Rows from block 4 of a small image classifier, named by matrix and row number. Rows with one number belong to one neuron. Each number is 128 + 32 x the weight over its row's rms, rounded and kept within 0 to 255. All counts start at 0. Numbers have three digits each.
After each neuron's rows are labels from the 100 images, of 14848, where the neuron reaches its highest value: "responds to" is what is common among them. Only what is clearly more common there than usual is listed. The data: retinal OCT scans (Kermany 2017). In brackets: how many of the 100, against the usual share in percent.
# fc1: MLP up (model.blocks.4.mlp.fc1.weight, 384x192), inputs 96-191
# fc2: MLP down (model.blocks.4.mlp.fc2.weight, 192x384, transposed), outputs 96-191

fc1.199:158095124131074028138100095164155139136135102125086153097133107129129139101094129166090083087095142140139159077057099177126137127050149130179067166206139107109205107128156108104130124094186152138136105095121135107146111172082156114105102117183141079121151104127120123146163197143124129098
fc2.199:129155096157147182128164112080160147107126151127158119141131121148116124154146113115106093147104099119191100182082243121136143160142109126183146068125128132153107116159102163135154066167069115126190106127157094088179091120112144144186136098092113163124104156123095202122140135073115089167
responds to: finding: diabetic macular edema (28 vs 11.7)

fc1.367:158079105079100119120131176145132195139114127112103082120050158083080132120143154147096137178124152109141104094068101123135084094124158114130139135171087152128220123088098153159190139104109144153107202050153101148079151186137091080111161129162101090140126093178110149076100135169163120125
fc2.367:108084099131133179147074094144113214082141101138118108121149094131121122130123118144151110110148102120069157142070104128114182138140109118166125068170150171144117111088127135122104155137127117122104136120114137234078057076164081165107178118123181104134076174164198093132141110156134099146
responds to: finding: diabetic macular edema (31 vs 11.7)

fc1.202:162120152151124110089132156057092123161160143101184163139154164131137155098108118141155165136169070157158105162142139154188144109141137122125129175065113168182128094152162084179011168112160118150152137160165132123150098136176161127151140059137144121153160183161106106119124142165187112098
fc2.202:085195088120150109106141139119074138137188106203093118106101165160148169183123136062169194148144127136072144165143085152108120186146132181119114175170122115086076132133120128147132175098149141186106122140127093174109184149126141144126111136131180115145040162141119138100125139116113059186
responds to: finding: choroidal neovascularization (71 vs 29.3)

fc1.174:156096071134139174102170139153147161114126092149064153124133173127169039102081105149093132142111132101180072133080081133140084155097111118103095140105153161127109121165126130146115164148149136208160127202150104083089124116112163122152092055064129201131176119111108191106157148085110157118
fc2.174:124098121092153082119136085156086124134091136076079106106138130136115144136149136122100101152121133121148165100077074157104128124151123081169109018055112071140222136114114142102117166130089105214156147128128105135104157127150102110162130162077090198106126080151134139120137172050132164124
responds to: finding: normal (81 vs 51.6)

fc1.359:108086076097061078116160107166157132180107144154149142127147122106121168114116176112087143155166128121156139133148156124121142132143135095160158119116158105072104153131090173150129089116166109093137171080165076157045138117176138144114150097069203147137119191140124103163186137166089122100
fc2.359:128114163154155175133085151154191201108130146139174160158090133170088099133110138113158140153145109153086168111095123156177159121097162079155142133068139215119115140141176158170167095100091174132163136095073094112042113151137135171094107107196117137124130086139155087124150086170128160166
responds to: finding: diabetic macular edema (32 vs 11.7)

fc1.69:131112194137124156203095098146090144094149170174111082144166111173137095114154100101121134162131166152130125110177144161132160106103116187125138164119155081192134173123091134166138183143152105112102154102134138134166121189132134092094131131133170079127069133107127095127131148149143135198
fc2.69:134176134140171086175161132154187147118127095063109128174159112132067142150120157126158163133081147095109151163135221169105155119128091046121138161171118154128128150115156120122129160116088097117015116105135167097083168136123162122078145131119074101137124085122084056137110140070142133105
responds to: finding: normal (84 vs 51.6)

fc1.324:182126122073164130097104172175129172075062146163120136093169100090067096154170135104115173118146138157160149161072071139162097147117102147138117151137133134110105190133125158169142127132130158122126207152137079131108080174125100108167089118109200132090165173152126137099102099174145147080
fc2.324:095091132181062089098089120105127137139095115092128173146190146194116149125153162074168146138074108152151119101134130104114099138135089142066136155129147150125133149160126121112121154137204095132119181124100123142104175195145136116149130134108159083115130171113186150097106119115139230092
responds to: finding: choroidal neovascularization (76 vs 29.3)

fc1.181:164107161101174182134094127157170135127150113135127112109132120093166086170131169112083090118128087127161197162113072130171127137155148138106110087188168133160146124076150103154167093131127157143191141125172176095116062074121106083149097124116103101124205175173108110170142163122205123124
fc2.181:158158109099135177132134173111137135129093131164135107150126106167130127133074122097104133165131141089172124197075034133105095104119012169134114203169127112155126147165160100097094097133109127088076118151126140138071076187160166138096127112154107156130127070126114123157098119133152125120
responds to: finding: normal (97 vs 51.6)

fc1.289:144075137138149147111123084152157128143132120064176096113125150207147140183068160131107087126121110170139183151142100059119166076160125173108150147140119078133177128058097084107198078105145122163136156134100153118052045123133179152126104088077090154069120116094084155119112139182080152131
fc2.289:133128134112138172093120158091118163118130134071154074107128134121172113121150134188086110105144104137144168082160125165145115118125119118114115151131128112118110135161203161138110132130112117072136125178088149086093068183117107130176060100093093127116170137139163138140120157130130113155
responds to: finding: normal (78 vs 51.6)

fc1.43:125045169210178114096156132159100177075095115159122094095129141090151093130160187118114134164111197080135145134159135142123099098073129169130151133133147126104188053109144120173114149122161141164130151159111118130117139109109109149096085176108162137139120112115145111170152138142121036169
fc2.43:127098120101038126124105154154143169158158168148092102157153142117175178118110105125120129145181182125147145115054119172089176134143129136142119132119170129157115152117209110052138086128111134123097124157173111133138125140148127052155127159087203100147175105148157098115112101153129118211
responds to: finding: choroidal neovascularization (64 vs 29.3)

fc1.140:093114111127108107135130169106152166164188107104107157180073131123164156110158103165149145204118132171108154123113133074111191127124069092146145138162148132186110134150101106134111144103113138159150145127092179111095141088111056115111153123087089085098070116174145145085118090136125121159
fc2.140:106161109085141186124073116149066179188112108107139118111133149077148094161099129158140140131122171122134091184032044046119133101112083097131125113167131172115055130116062107149137169132166184121125094135115090128163084147122114126106108092140127171163190178158143135158141138176081116099
responds to: finding: choroidal neovascularization (85 vs 29.3)

fc1.334:108146151156142102075145141148108093099051118190105054125122193136120116141173119199101108113099118125120121173130102135219101104136112098113126107145114091087163098164098173128130071097180122099153143104091164139098144084121139111097101147138126137131156141144103100150119133115109108115
fc2.334:162147125152104157110088132135186102140120180066103100151164136135090151128129141064157114066124145114125099157131137159119181078189132119154117150143091126160090139127156141170104067114139180143029138143146171145104153140118159076136144122088170083127112135069150129116115089124155128139
responds to: finding: choroidal neovascularization (62 vs 29.3); finding: diabetic macular edema (28 vs 11.7)

fc1.87:092136127118131033082108211136219137122199104109165153162104102169126149145197136111115151099105140030106089146145089109170132163098133144124118172128080080081126154168159154140134176081151113164126126116157169170140161147094124111163137090072158136104155078150163086093145120110172127164
fc2.87:167114144193106139138104110098045169159100160114134141139117126071161119074130096141162131080166139136105122116158152117147093119155134176151115110131071106120128088144163135097154161152096126146136080085153114151089157119159171159143147182107186129128147094110160107072122143083143131137
responds to: finding: normal (78 vs 51.6)

fc1.314:145095120151129146138136062172106139130171132161114218107090128136108077139119119138136102082132163068129077170074126103106156138135142152141129088113062140123120092118146106136120112133128132180101187130142133116104104168126095161095146150106084120091080066146176132129166108084139120089
fc2.314:135128112171140130080065124152092095105106137112127155130109128167125095133114099129128116111142119195104138132163125122123145094158140105093146143104112097161135107125126140145114110129143108125074093164136103134165142182098120068102121117198135147158133075138205123095130119107090105176
responds to: finding: normal (89 vs 51.6)

fc1.332:163156130150106155094176153129148137128146101142154176136069145137084140141126112175101152131174122104179118134083178168145095137137105140133145162146126129105123127121164132162058179142149116089140175118102093125108097152129134106105188119161204104072125128133098156159148103120152134146
fc2.332:152159127138079184111197138121157078118079059148122138152143134110145122119146102130104067112102148092124150121152083141092151131179125064104107186021150170137127126166134150136115106111179136166079187120144109107106097112144110072125122088180098147113064148151114127094129115154125147185
responds to: finding: choroidal neovascularization (67 vs 29.3)

fc1.220:146079101163164141198070103153138151133148093084091118147093149148131188109143126108119159123141101157098142131115151115163093182143118139133138148122187168082130157168123129089092156108157142168106229119160046169103130161119142101104139163163115119140084142107216090112116151122115152132
fc2.220:130043110206122128193176144164145089125155148191175123122095132123155137124092158177068121171131122140141110089065133170146137138084156122166148106162134131097149151089084129119097149122121152118173114111127104107129156091160098069114148108119123144148105046093139143146150130152096075114
responds to: finding: normal (80 vs 51.6)

fc1.61:084150129120136122101135108190106092130050135104073100156142165098143146094124132089124120095160113128103116098158142105149156141165121149131199140032106138229111116137135049123148098135112094142131136134098107056120090059127135177113117125087119140149116146167089153105132155105134130084
fc2.61:187108147052170111122027091124137199135175125067118134136126157119122137118079144149175127139119104136118088123111169183186147074141144101120118140095149141112127131115110127153122168105127058130130134136178175133128175204132111170112072160092150115084163122103103126127116158089157166119
responds to: finding: diabetic macular edema (50 vs 11.7)

fc1.128:091103115180160151166102152128108117070153109171102149127118102159122147127201112134141090142126126102110073129080119207107124161161146054133100113096141151167134147155128167109177109105127160124179125043155085162122109156074120167135188153094115093101118115123155014136173125141132194107
fc2.128:171113120142150115139181072109078098133154115050083096127094136037152132099166141078106182108061134116122134158135131074130124094146157156110156159130112110125195143161127107124105146144129104112147137122128087103179101124145158106176154122129086143104081186113133153151078124127115090162
responds to: finding: drusen (25 vs 7.4)

fc1.129:072167135130147140218159159169171181077138117157138133144112172055148079112168161094150151124105163083105183174145158214097098113141079117144107134150137131097167127155096055175077128120150116100158119154123110099132160149149148178146131173089165108098126101163080096115035142097118115089
fc2.129:154137123119095160114222173101102157101093139100047120101138096071085160161118128180082197107124155080183131171150115100080143144132165101202130162096178120106140122125091105149135139126172118143105189164121112158156145109158164133115135091111117158095133137117189157135138122100172138160
responds to: finding: choroidal neovascularization (63 vs 29.3)

fc1.41:093101096097144171126178173144142155059109036193119125136178114151176131151083100204113095121175099102042162128121123130129146079123054107122166141169120089105160064142166110124089151114124146110158101142130068096109148129150088106150165107172154114112116091123154150130094156131128116122
fc2.41:112197142205127175120158101159137161126173121097241152123155128179172108129112102135161093110183132136100125121074063181118137151130118164080132149175125153192105148118129090135186117131160107183168136153172110104159109100101130102153146148094140132114150119115065161119160110139113084101
responds to: finding: choroidal neovascularization (67 vs 29.3)

fc1.285:087108101124101112162114168072176139055205094150073141162198136116120175141103144161121093120148102115143143112152131183132107154090192126122131153160150133109136097069165096170162123155145068129127125094106095127127120089082147167118111191097108100219112180125148108153092123141169164110
fc2.285:118094134130212104182155093153107099194126157065137157114149125182110077109150137122118183129138132152094097140178151125148109097133178144177102099102184162167141123116115156125130190102108149075118127118138120105094172050129105133132198135119106220140124216114159169137108150169164148131
responds to: finding: diabetic macular edema (32 vs 11.7)

fc1.46:156095156228144114139170119122123116158157121172120158071150147127167128145168099152152134131105181182163042161161099114106206090116150134098079108148133110144160120089163111122110108156109128175137086162089115126137084090138185121211158188092174151100146126122158139132135062145151024078
fc2.46:128135118140068187125110157145146099110133154192094160162090139034120202140165143143138156128118135114146078085160192153117158139109118117158100151182071107078155150126095116135125131125101123089141111127132074182088184191152119131105113126147155122097095143140123216127123178146118171097
responds to: finding: choroidal neovascularization (61 vs 29.3)

fc1.197:097113170114103147113164123098091118110108135143171126138119089137105179109141141069125182075123129178110159136190148160078141166123161085145151171129070144160130096113132141104207111073148131146118149183145089107087091183095133120112094083127136086172102127119122095126121135135152193112
fc2.197:125109138140134159141130126113167074104051164141117088097119102124156035137079090149164067069125128102123168133126170138146117141135119118123133214194143141149115129087147121136133097149090122126148157138139157143198107107115126111091160154150145112155148107094117185149151104072140085151
responds to: finding: diabetic macular edema (30 vs 11.7)

fc1.294:138138147095118147074111126140155138139130111077203144158080071076138213137117142146164104122120173150162147113165160113125158153152194098085127109079157195109140125113079144159114089162138123142079091120090107165089116092162114144137119184154097085169132136159126107117110190146133129143
fc2.294:152114133133152077119146094115120130115164112102118102093189117198134075172173135096198185119161097148099098169133098018163120130141159099121163125174098024118200123098140167093094148128132151176086185159147107115118139111113139148178146102155123185163172103146114116147141120120160144118
responds to: finding: diabetic macular edema (53 vs 11.7)

fc1.344:121118151132147139114137148218114129133158122137130093116126106161103103139167171159105116140133084143111156164096162145048102174147086215135087130103117080087138082088051091177130117125145129115108152068118069148053220117138141134127125127150101203110112145137098108162186147107118113126
fc2.344:153092143120192113077143121170073102120110099134073120161071118103068092134079150096109111139111154150075128127126130135188168121070203140129105102123152199129141083147055143157108161159130140154116091123165106155201139160092091117131128150132122080163173079130096114137124156175115115114
responds to: finding: normal (88 vs 51.6)

fc1.335:169087128095144189128118099089174165152111103125095139090115105125075174146109086139141097153142147128146114154134137118066094097121174133129093117122139095143154075092100138167057126107135119221154114185194117139121119113138160151074182143171111124158101162166144142085142170145109168153
fc2.335:176129080195100108144155090094161174100133058138071182129144110125169111113146107152128086117114106157096133143183079106132105109123109142118142119174098138116061153174170111197140194150158144172114109156124086118091145151126099132205112108128118130144115155115094127097150061158182128076
responds to: finding: diabetic macular edema (37 vs 11.7)

fc1.77:136120081123116139136107101131047207123158092126122123163097049110142158127128071105109120114163145174146091099120119112110142130108098143106174050082081153130119090127136101106100127159095134128131117117099139124157148154085155148132171169123162137184078139142136100101159159173083129090
fc2.77:112145144119142133167063172143141135135143138090115135094089118167123083084121111127100103149159096123153148087136095149136126122123137193138132185101122135165141149101134119143128113148126079120196143128101095107159041154137151132158134102052126132119108079140064096063151136097107089153
responds to: finding: choroidal neovascularization (70 vs 29.3)

fc1.138:160148077229116131120122150103098146118172114116075077097132107110116106143106112153191086102122193184154104139082097135113115114188119120123108123163111131137131065125134147148117108108091171098124092130099169160103096134101196183138145130069134162095093120131105118121110149174135102111
fc2.138:117136159151114058079116168068067166107172156081152110157159165156123168117134128174148136094123150146088149146061066102098061109144137124117127106095132140142076153135106119123106139137134114212117097131153190151111133155121155159130169132143077184137095156127103186124075099137105065084
responds to: finding: normal (88 vs 51.6)

fc1.115:182128093123102126095122112160115150175142184098113113126119173078091111084157028195124162111129137134135136107126111129207154137175050128134155115135153142135185090194066125133099162096073122157145150161186162104082147116138102118094163115093203145114135102090118084146129181130133192156
fc2.115:144141081149090173107150144123233115090093102124069213162176127181110175144113125086095100192117119150131114068046094156133099145134119142135148146132076204093152136150164097121083118106062149134101110123142085138171079087114094189124139127091122128140188112113118122161127153117089107156
responds to: finding: diabetic macular edema (38 vs 11.7)

fc1.188:078119107125117089188093096110115170085166129161150136124190149115102103152059136182142157114085199158109125187183062069136147150150165102124133114177114137106156115106168131143144179131093180185111089091084171047160094178097202156198137144105097177131139157131145094125086061164102159121
fc2.188:112094154125115088155178149135162118134180143131126080122118086059131173134162128123138093173141103109126188109098099123146178145125079076170108080079189121148166149128151132131123127137126123143185180129175174219149154140133109130033109167153147135116086142124141190144107078115098154115
responds to: finding: choroidal neovascularization (61 vs 29.3)

fc1.28:126145131104101165156137115208134149118138133124098093125156138156128141129090161061144152119135132094128109086098141197179158125145114113160143145094127102163091163170145103114154077089141075127162134114090009172053172095135117163111187085154167131111108126055161129067109161133119154114
fc2.28:141114118152159088103090146101138167126130149179145226149080121091070158143152119125143103163129136112127091097173174122128148096156098059125105117126128135106126120111116122164088154139109164176114139140185211198144121164134109115139079163079155125093155114147146120132096144125122123108
responds to: finding: diabetic macular edema (42 vs 11.7)

fc1.347:146077064118140177140079056121141109117158118107154067141148080156102085155197150148132158160105141131124145128145100165147099146121136144142139153131154137141139115125146110154078115082132121167087192107105060144113102141098147141104122140103138137135072115120127080099103124173114174148
fc2.347:148167186114113149096177134126169180095099145135143222068096149121175132115113091140104124146086143142170081182158107106092081149131062104126150142163107146094122122140189120120152105153126094093141158148159182148080138101106138117086096196147094085169115160157136118108148139118149170116
responds to: finding: normal (88 vs 51.6)

fc1.12:147112093099106134128123145177093143195155147096083080072093155101141166123135130155150142098092157108165098117141167154120125144199134148106113068106093109103150110111048103128119065139221184229103076117127154159159118091088121136118180123179125137183102125132159113113132157161136126123
fc2.12:119064108118070185082084129128162135097162092120183134145141130186100138111118116107146133081137106137128123075169129104150137125164143134140152164115154090145145090172134092131118160137101163141154173119067136151121194108123105141125093090054176115100131108105119127151116169084122049188
responds to: finding: choroidal neovascularization (74 vs 29.3)

fc1.44:142106111155133146095160049122126154110104123096133143114105113145124151032119140174132109056120122177127110076121130132092106094148149131093136137132104158146125130125123050132088160079089112168110081081133133160128095122107130200145091161119153113101086105114150129139149126145127153131
fc2.44:170121133121114114123145083152074132114139147112127134159144157122164126163119108089197103095097093124080116127152118100112060114100136111172098083090133137147138136160086157132126086109140130163102114126045139141110163089111117139024129130125110119089154077124119147169180094131127125132
responds to: finding: diabetic macular edema (28 vs 11.7)

fc1.381:107171098103130124136145166160145130123103151160145144140160113057148157180141139136093105106163110178069150143091170110131095159145083156113145121174072088079100112137118107104121126144085175109099125097153107169116112115160124186150111093175125122099122097100171065176155182150167102092
fc2.381:103079131119114102159096081127183106099084141213094149159144117132156088152114134074059201150125157136164161157177208122061154146131163151117168038155140091136069158113124149126130146123122077144124105113103116097097096082154109085161163123086171129177172184167126128138183144101185107151
responds to: finding: choroidal neovascularization (70 vs 29.3)

fc1.323:112080135221168106124122159101144154147090133154116105140066173107112052118138141154105146120107181160156128138136083163123128096114103171145130115108158143155120139077124121123083171114114134112090046157108081107107083093144077100129121129086137058103108123134087160170184080131187124127
fc2.323:153177133136138092124162153135082118137077131128148143141155091087144255126177117137070113123069159121056110082090204125120164178110165106108129153118159169142145109129113124154133077109105134137127141139121120176122069147164150136074096106130181130063108185114115107091112169134109150097
responds to: finding: diabetic macular edema (37 vs 11.7)

fc1.380:103116130146088137103163169108105126054109148208154123160166122175147147073103102129118150169121110124149105152137120203092093129123106157147113133141104183136130121160169131117126153109131156154092118145116091159156123189106086104126143119096146064167096208142124120135097133217152178111
fc2.380:145140122123076130098112097173078144101027132173129155094127116154127162084126182145076152119122106134130111055117199138147092095130140170181082141111155155159153166091147117109137112117169163163113127128185113163127155095137115138029140163157076149069067130120061107123142128124117133054
responds to: finding: choroidal neovascularization (80 vs 29.3)

fc1.24:124161110108034186134120136073151128155098144149118172057114172136088216100142144100083118064103099087132105133185167133144169101100144134110136093134128091161118129070151183182114168199132124052122103122135086092155096098150073135166119071121082137117175081142105107080122117086126162088
fc2.24:111197082123158167154195098102100117139147195112066178101079113148142104132106152187046103128153134125082079079121162067149078144097102107132078083107127068103147130117145114137084157140123201164112091128134121124138107132127162134124140109135160079115144088137131110118110165104123130120
responds to: finding: choroidal neovascularization (65 vs 29.3)

fc1.231:168113073132115147099194164124192155102117107098089140121105152139144126195136146160133128133099143101123174084109118050083163090152088098097097126104058113086140095140108118118116096105133143211098140088140181143105145133101150148076130151092123149125134128134180200208128106091093154116
fc2.231:136091145101180125115140110155152161122117159204118205121123138145120180180121160114108153122157134066159074119093123097122187136117135146126159148164110145143123172134111107109135210141108118190118136125151104106125191101101136135149091110173118166149151111128132136119177119066131106104
responds to: finding: normal (89 vs 51.6)

fc1.22:111086094116138105117115126117112152083143084145152090120169124171188119106194131098101192181073150114156169082198124127185098187147142165099090075098142139134158119133131158157158167100097124163082085148129181108147124123182113135118136065108125179150100100113129120123115144106135102126
fc2.22:100134134079147133116110202096168106113103118054097168241141119086131125168150090135175156180102154093126117115161116143133122172174127148148143095179105181044133139124144146125133121093144129102084124103077124132163180160143149113114152135154152114169082096141165067098129129171167136152
responds to: finding: normal (83 vs 51.6)

fc1.143:144124114090074081102123155088139169078100139143097116113161142140204165184119137107099102190187208139129103111180099091175140098126133152143169142079098135114119168102108174164151159104137168122148157085068160126193140068138146131171107144096150143122100135127156086087136148032156142193
fc2.143:161084161108216104127126144163136114129162119144123133117145129094150137112153139127097145078056118131101118097146144100079139122120137141146133174181108066187123080115080144119118132114142142182183122134080109127108103081124123128126152114104101147156098155113081170116149168119119087119
responds to: finding: normal (78 vs 51.6)