config.toml
model = "image classifier"
dataset = "retinal OCT scans (Kermany 2017)"
train_examples = 98430
image_size = 24
crop_scale_min = 0.7
horizontal_flip = true
targets = ["finding"]
num_classes = 4
arch = "vit"
norm = "layernorm"
norm_position = "pre"
activation = "gelu"
mlp_ratio = 2
head_dim = 48
fused_qkv = true
bias = "all"
qk_norm = false
layer_scale_init = 0.01
parallel_block = true
inner_norm = false
drop_path = 0.1
patch_size = [4, 4]
conv_stem = false
layers = 14
width = 192
positions = "learned"
pooling = "class_token"
loss = "cross_entropy"
init = "trunc_normal_002"
residual_init = "none"
optimizer = "soap"
beta2 = 0.95
lr = 0.0017
beta1 = 0.95
shampoo_beta = 0.95
eps = 1e-08
precondition_frequency = 32
max_precond_dim = 1024
one_sided = false
adamw_lr_other_params = 0.00088
grad_clip = 5.0
adaptive_grad_clip = 0.02
steps = 11000
batch_size = 512
epochs = 57.2
lr_schedule = "cosine"
final_lr_fraction = 0
warmup_steps = 550
weight_decay = 0.07
adamw_weight_decay_other_params = 0.01
Rows from block 7 of a small image classifier, named by matrix and row number. Rows with one number belong to one neuron. Each number is 128 + 32 x the weight over its row's rms, rounded and kept within 0 to 255. All counts start at 0.
After each neuron's rows are labels from the 100 images, of 14848, where the neuron reaches its highest value: "colour at peak" is the nearest of a few named colours to the mean colour under the peak. Only what is clearly more common there than usual is listed. The data: retinal OCT scans (Kermany 2017). In brackets: how many of the 100, against the usual share in percent.
# fc1: MLP up (model.blocks.7.mlp.fc1.weight, 384x192), inputs 96-191
# fc2: MLP down (model.blocks.7.mlp.fc2.weight, 192x384, transposed), outputs 96-191

fc1.27 [121  94 132 148  91 124 170 130  91  97 182 129 151 148 139 160 121 104  96 141 135 125 114 100 139  66 135 120 106 134 149 197 163 130 118  86 128 158 144 117 133  71  96 114 139 118 151  96  78 177  96  97 151 147 194 117 134  95 127 130 147 177 145 100 104 111 165 163  86  92 113 120 113 151 137 160 193 146 185 132  71 122 160 152 172 123 157  90 148  70 153 114 118 151 172 134]
fc2.27 [153 157 175 161  90 113 154 169  90 127 205 154 200  76 132 114  88  59  43 130 125 124 142  88 128 127 150 123 179 145  84 122 106 129 119 169 138 123 163 106 131 134 119 182 181  52 148 163 122  87 209 138 140 108  91 125  72 106 124  43 151 120 173  96 159 133 192 119 112  68 105 116 134 117  99 149 128 121 101 165 130 115 121 100 146  94 137 104  95  43 154  68 142 120 177 160]
colour at peak: grey (84 vs 25.5)

fc1.30 [133 163 152 109 103 130 114 119 122 153  98 111 128 132 110 106  50 122 152 203 155 153  86  79 140 133 155 113 130 148  99 160 139 170 170 110 147 164 178 131 141 187  95 140 125 117 118 117 116 159  94 102 150 184 111 117  82  73 170  68  97 184 148  60 170 134 143 154  97  92 163 163 129 139 106 131  69 132 120  66  93 153 162 107 150 151 165 169  69 143 135 172 123  67 134 103]
fc2.30 [156  92 165  91 138  69  86 135 121 121 147 107 102 102 145 106  65 155 122 205 131 138 119  72 102  98 113  89  97  97  72 142 186 139 143 191 135  83 145 102 168  84 147 199 135 121  86 134 143 142 120 161 139 126 116 112 129 129 173 100  92 166 181 154  89 150 129  82 138 105 130  60  93 149 116 127 153 104 146 161 168 108 138 123 148 113 132 194 137 133  93 160 143 119  91 120]
colour at peak: white (97 vs 1.9)

fc1.253 [127  75 119 177 128 129 111 120 142 140 134 134 106 128 114  69 156 111 142  88 140 158 163 124  99  62 161  51  95 124 128 194 118 181 136  85 126 168 149  98 180 129 208 163 107  96 103  77 127 143  81  76  81  86 110  83  89 148 151 134 142 130 121 178 140 153  93 126 166  91 117 140 140 173  98 119 147 145 130 103 146 145 178 100 101  93  91 145 153  80 106 101 113 118 138 133]
fc2.253 [141 172 186  74 148 115 166 130 155  93 117  46 123  99 114 105 139 175 138 116 137 171 116 136 189 131 176  89  78  91  91 109 112 142 101  75 166 126 150 102 135 157 141 112 109 118 135 111 142 145 142 121 119 147 133 124 123 158 157 159  78 139 100 109 133  61 134 170 147 129 160 164 107  53 163 126 152 177 127 170  67 126 185 125  73 163 110 126 150 136  64 135 106 123 121 126]
colour at peak: white (97 vs 1.9)

fc1.268 [114 143 111 133 109 176 138  62 225 158 140 134 137 125 135  48  98 145 152 148 104 110 101 114 120 111 101  84  96 107  98  73 148 129 122 124 123 139 131 174  93 139  94 155 148 109  98 127  90 102 119  84 163 130 121 100 110 102  83  59 178 152  91 113 153 137 102 128  82  88 122 154 162 133  77 142 202  86 158 136 183 200 108 139  70 118 137 156  85 105 143 127 133 162 108 107]
fc2.268 [108 143  92 153 115 130 188  91 133 109 147  95 160 136 189 123 104 121 176 137 150 165 119 104  87 148  86  52 129 136 104 126 142 145  19 181 121 116 186 185 114 176 140  39 128 192 118 172 158  77 127 105 143  77 119 108 105 166 121  65 109 121 148 124 153 136 128 121 125 118 138 124  84 201  75  96 111 163  71 123 151 124 176 106 168 131 131 118 114  83  97 141 132 111 105 181]
colour at peak: white (67 vs 1.9)

fc1.215 [178 120  93 134  90 134 104 146 111  67  98 140 147 132  88 159 193 156 112 115 123 145 106 132  90 172  84 146 143 149 134  96 109 106 125 116 138 133 171  64 112  65 197 100 105  91  96 135 154 151 140 177 174 130 119 102 111  70 133 162 140  97 110 171 123 128 126 126 115 175 130  46  91 155 127 104 106 103  72 123  87 142 127 107  92 127 131 190  79 122 188 123 155 122 127 119]
fc2.215 [116 167 131 147 149  92  96 142 145 109 152 126  72 119 154 124 175 109 129 122 126 134 121 117 158 138 164 122 145 126  72 119 118 139 194 205 126 181  86 131 106 125  88  92 128  91 142 144 154 135  83 136 127 161 155 124  79 131  83 100 203 149 155 146 228 126 149 119 140 131 138 166 109 113 149 128 125 208 141 104 184 101  97 125 154 135 141 151 135 161  67  83 137 145 106 136]
colour at peak: white (100 vs 1.9)

fc1.75 [193 104  96 102 105 108 119 141  62 116  88 154  82 144 102 127 138 115 117  94 158 197 105  97  97 128 111 207 138 132 102 101  82 193 126  92 171 144 134 104 138 111 125 171 141 104 136  65 148 103 128 131 132 112 128 122  97 144  72 126  99 165 164  93 141 177 165  94 115  76 104 106 113  76 134 118 135  94 204 127 144 104 160 123 205 110 168 158 163 108 124 123 116 118 104 101]
fc2.75 [125 123 120  86 112 140  47 164 152 155 107 179  95 121 116 122  53 179 102 108 143 118 133  85 238 135 137 149 130 147 161 116 115 105  91  77 107 144 105 163 144 127 140 143 168 118  87 162  80 136 104 102 155 155 144  87  86 138 167 113 132 144 138  83 140 117  83  22 126 109 105  72 144  95 141 107 116  89 113 169 165 168 116 137  90 127 144 145 108 124  78 158  67 170 138 139]
colour at peak: white (100 vs 1.9)

fc1.15 [144  87 158  75 133 163 141 177 182  54 117 150 147 131 122 156 132 151 122 170  82 120 133  80 166 142  65 146 159 124 120 103 104 107 157  75  70  87 167 144  98 122 136 110 155 122 113 154 110 111  98 174 109 118 121 133 165 154 107 118  83 104 129 145 174 166 104  74 127  94 167 174 109 104 130 115  99 153 105 131 122 124 124 208 153  78 117 115  98 107 117 161  93 120 109 129]
fc2.15 [139 134  88  78 135 121  80 151 100 137 171 102 183  82 175 127  89 128  97 102 138 101 140 141 151 129  79 153  82  78 181  90 176  91 147 112 150 112 223 112 157 164 125 118 130 128 112 116 176 148  75 166 151 144 166 147 161 128 109 163  83 174  94 111  43 133 163 156 115 123 107 146 164 160 202 175 136 155 180 166  67 151  93 147 109  83 134 146 149 139 122  97 124 106 180 139]
colour at peak: grey (66 vs 25.5)

fc1.7 [ 97  91  84 112 137 161 146 148 163 198 151 159 129 100 146 124 176 103 153 155  89  78 133 111 171 116 114 129 108 139 114 117 109 112  78 151 173 110 132 115 147 129 107 108 117 169 100 147 138 152  76 106 134 226 161  93 174 124 165  76 123 145 132 118 158 133 139  71 118 100 113 112  67  40 153 158 157 169 178 115 161 152 138 108 134  90 125 212  20 128  87 137 126 131 162 147]
fc2.7 [111 160  23 199 142  86  86 114 141  49 105 131  88 153 134 119 109  77 170  64 141 108 111 111 125 160 145 103  69 171 187 105 136 151 101 106 145 128  82 102 151  83 128  97 168  88  67 119 103 173 109 136  86 191 182 111 114 155 116 140 108 109 134  96 125 134 111 178 131  92 145  48 107 107 108 105 121 168 150 124 103 114 116 117  90 150 142  99 140 127 166 124 134 125 187 158]
colour at peak: grey (70 vs 25.5)

fc1.202 [127 140 130  97 160  94 174 107 173 146 151 108  92 114 101 148  77  56 138 112 124 114 129  79 191  86 187 136 122 152 233 148 108 142 152 170 116 118 162 158  99 134 131 115 153 144 112 129 114 143 115  70 113 150 156  67  72 129 122 105 111 194 139 122 140 121 118 113 145  95 123  86 156 161 159 216 161 120 102 119 129 134 100 169  81 140 182 139  97 164 123 190  81 119 133 136]
fc2.202 [215 135 171  96  89 129 144 185 152 127 111 177  98  71 130 128  92 126 127 111 134 135 122 163 135 129 108 111 147  39  92 141 179 177 110 140 158 129 113 157 168 190 123  85 187 125 143  99  73 154 118 119 147 109 115 136 123  49 108 106 158  85 142 152 103 128 132 129  70 137 146 103 177 120 108 180 107 223 131 194  26 115  96 110 154 107 133 185 167 123 132 171 110 143 100 182]
colour at peak: grey (91 vs 25.5)

fc1.54 [126 117 148 157 121  92 111 157 126  94 125  82 108 108 160 159 112 176 143 107 167 185 121 138 145 139 204 169 173 125 170 129 167 153 130 156 143 149 145 151 105 144 130 162  99 111 139 138 152 128 120 140  86 103 172 124 175 150 111 155 141 163 140 130 100  94  92 114  81 123 139 120  87 121  56 168 182 111 126 122 150  79 113 108 150  54 140 108 145 131 174 118 166 132 138  98]
fc2.54 [159 131  67 133 163 152 132 124  74 100  91 125  94 127 110 141 157 154 127  84 123 184 137 147 133 138 171 103  68  83 137 135  68 174  63 116 107 133 129 118 136  86 125 212 207 119 135 143 100 119  90 186 103 103 163 148 162 174 138 159 112 134 167 165  93 138 122 137 126  88  96  70 115 142  88 132 106 140 169  65 159  83 145 102 168  97 144 183 157  90 112 138  96 150 170 132]
colour at peak: white (98 vs 1.9)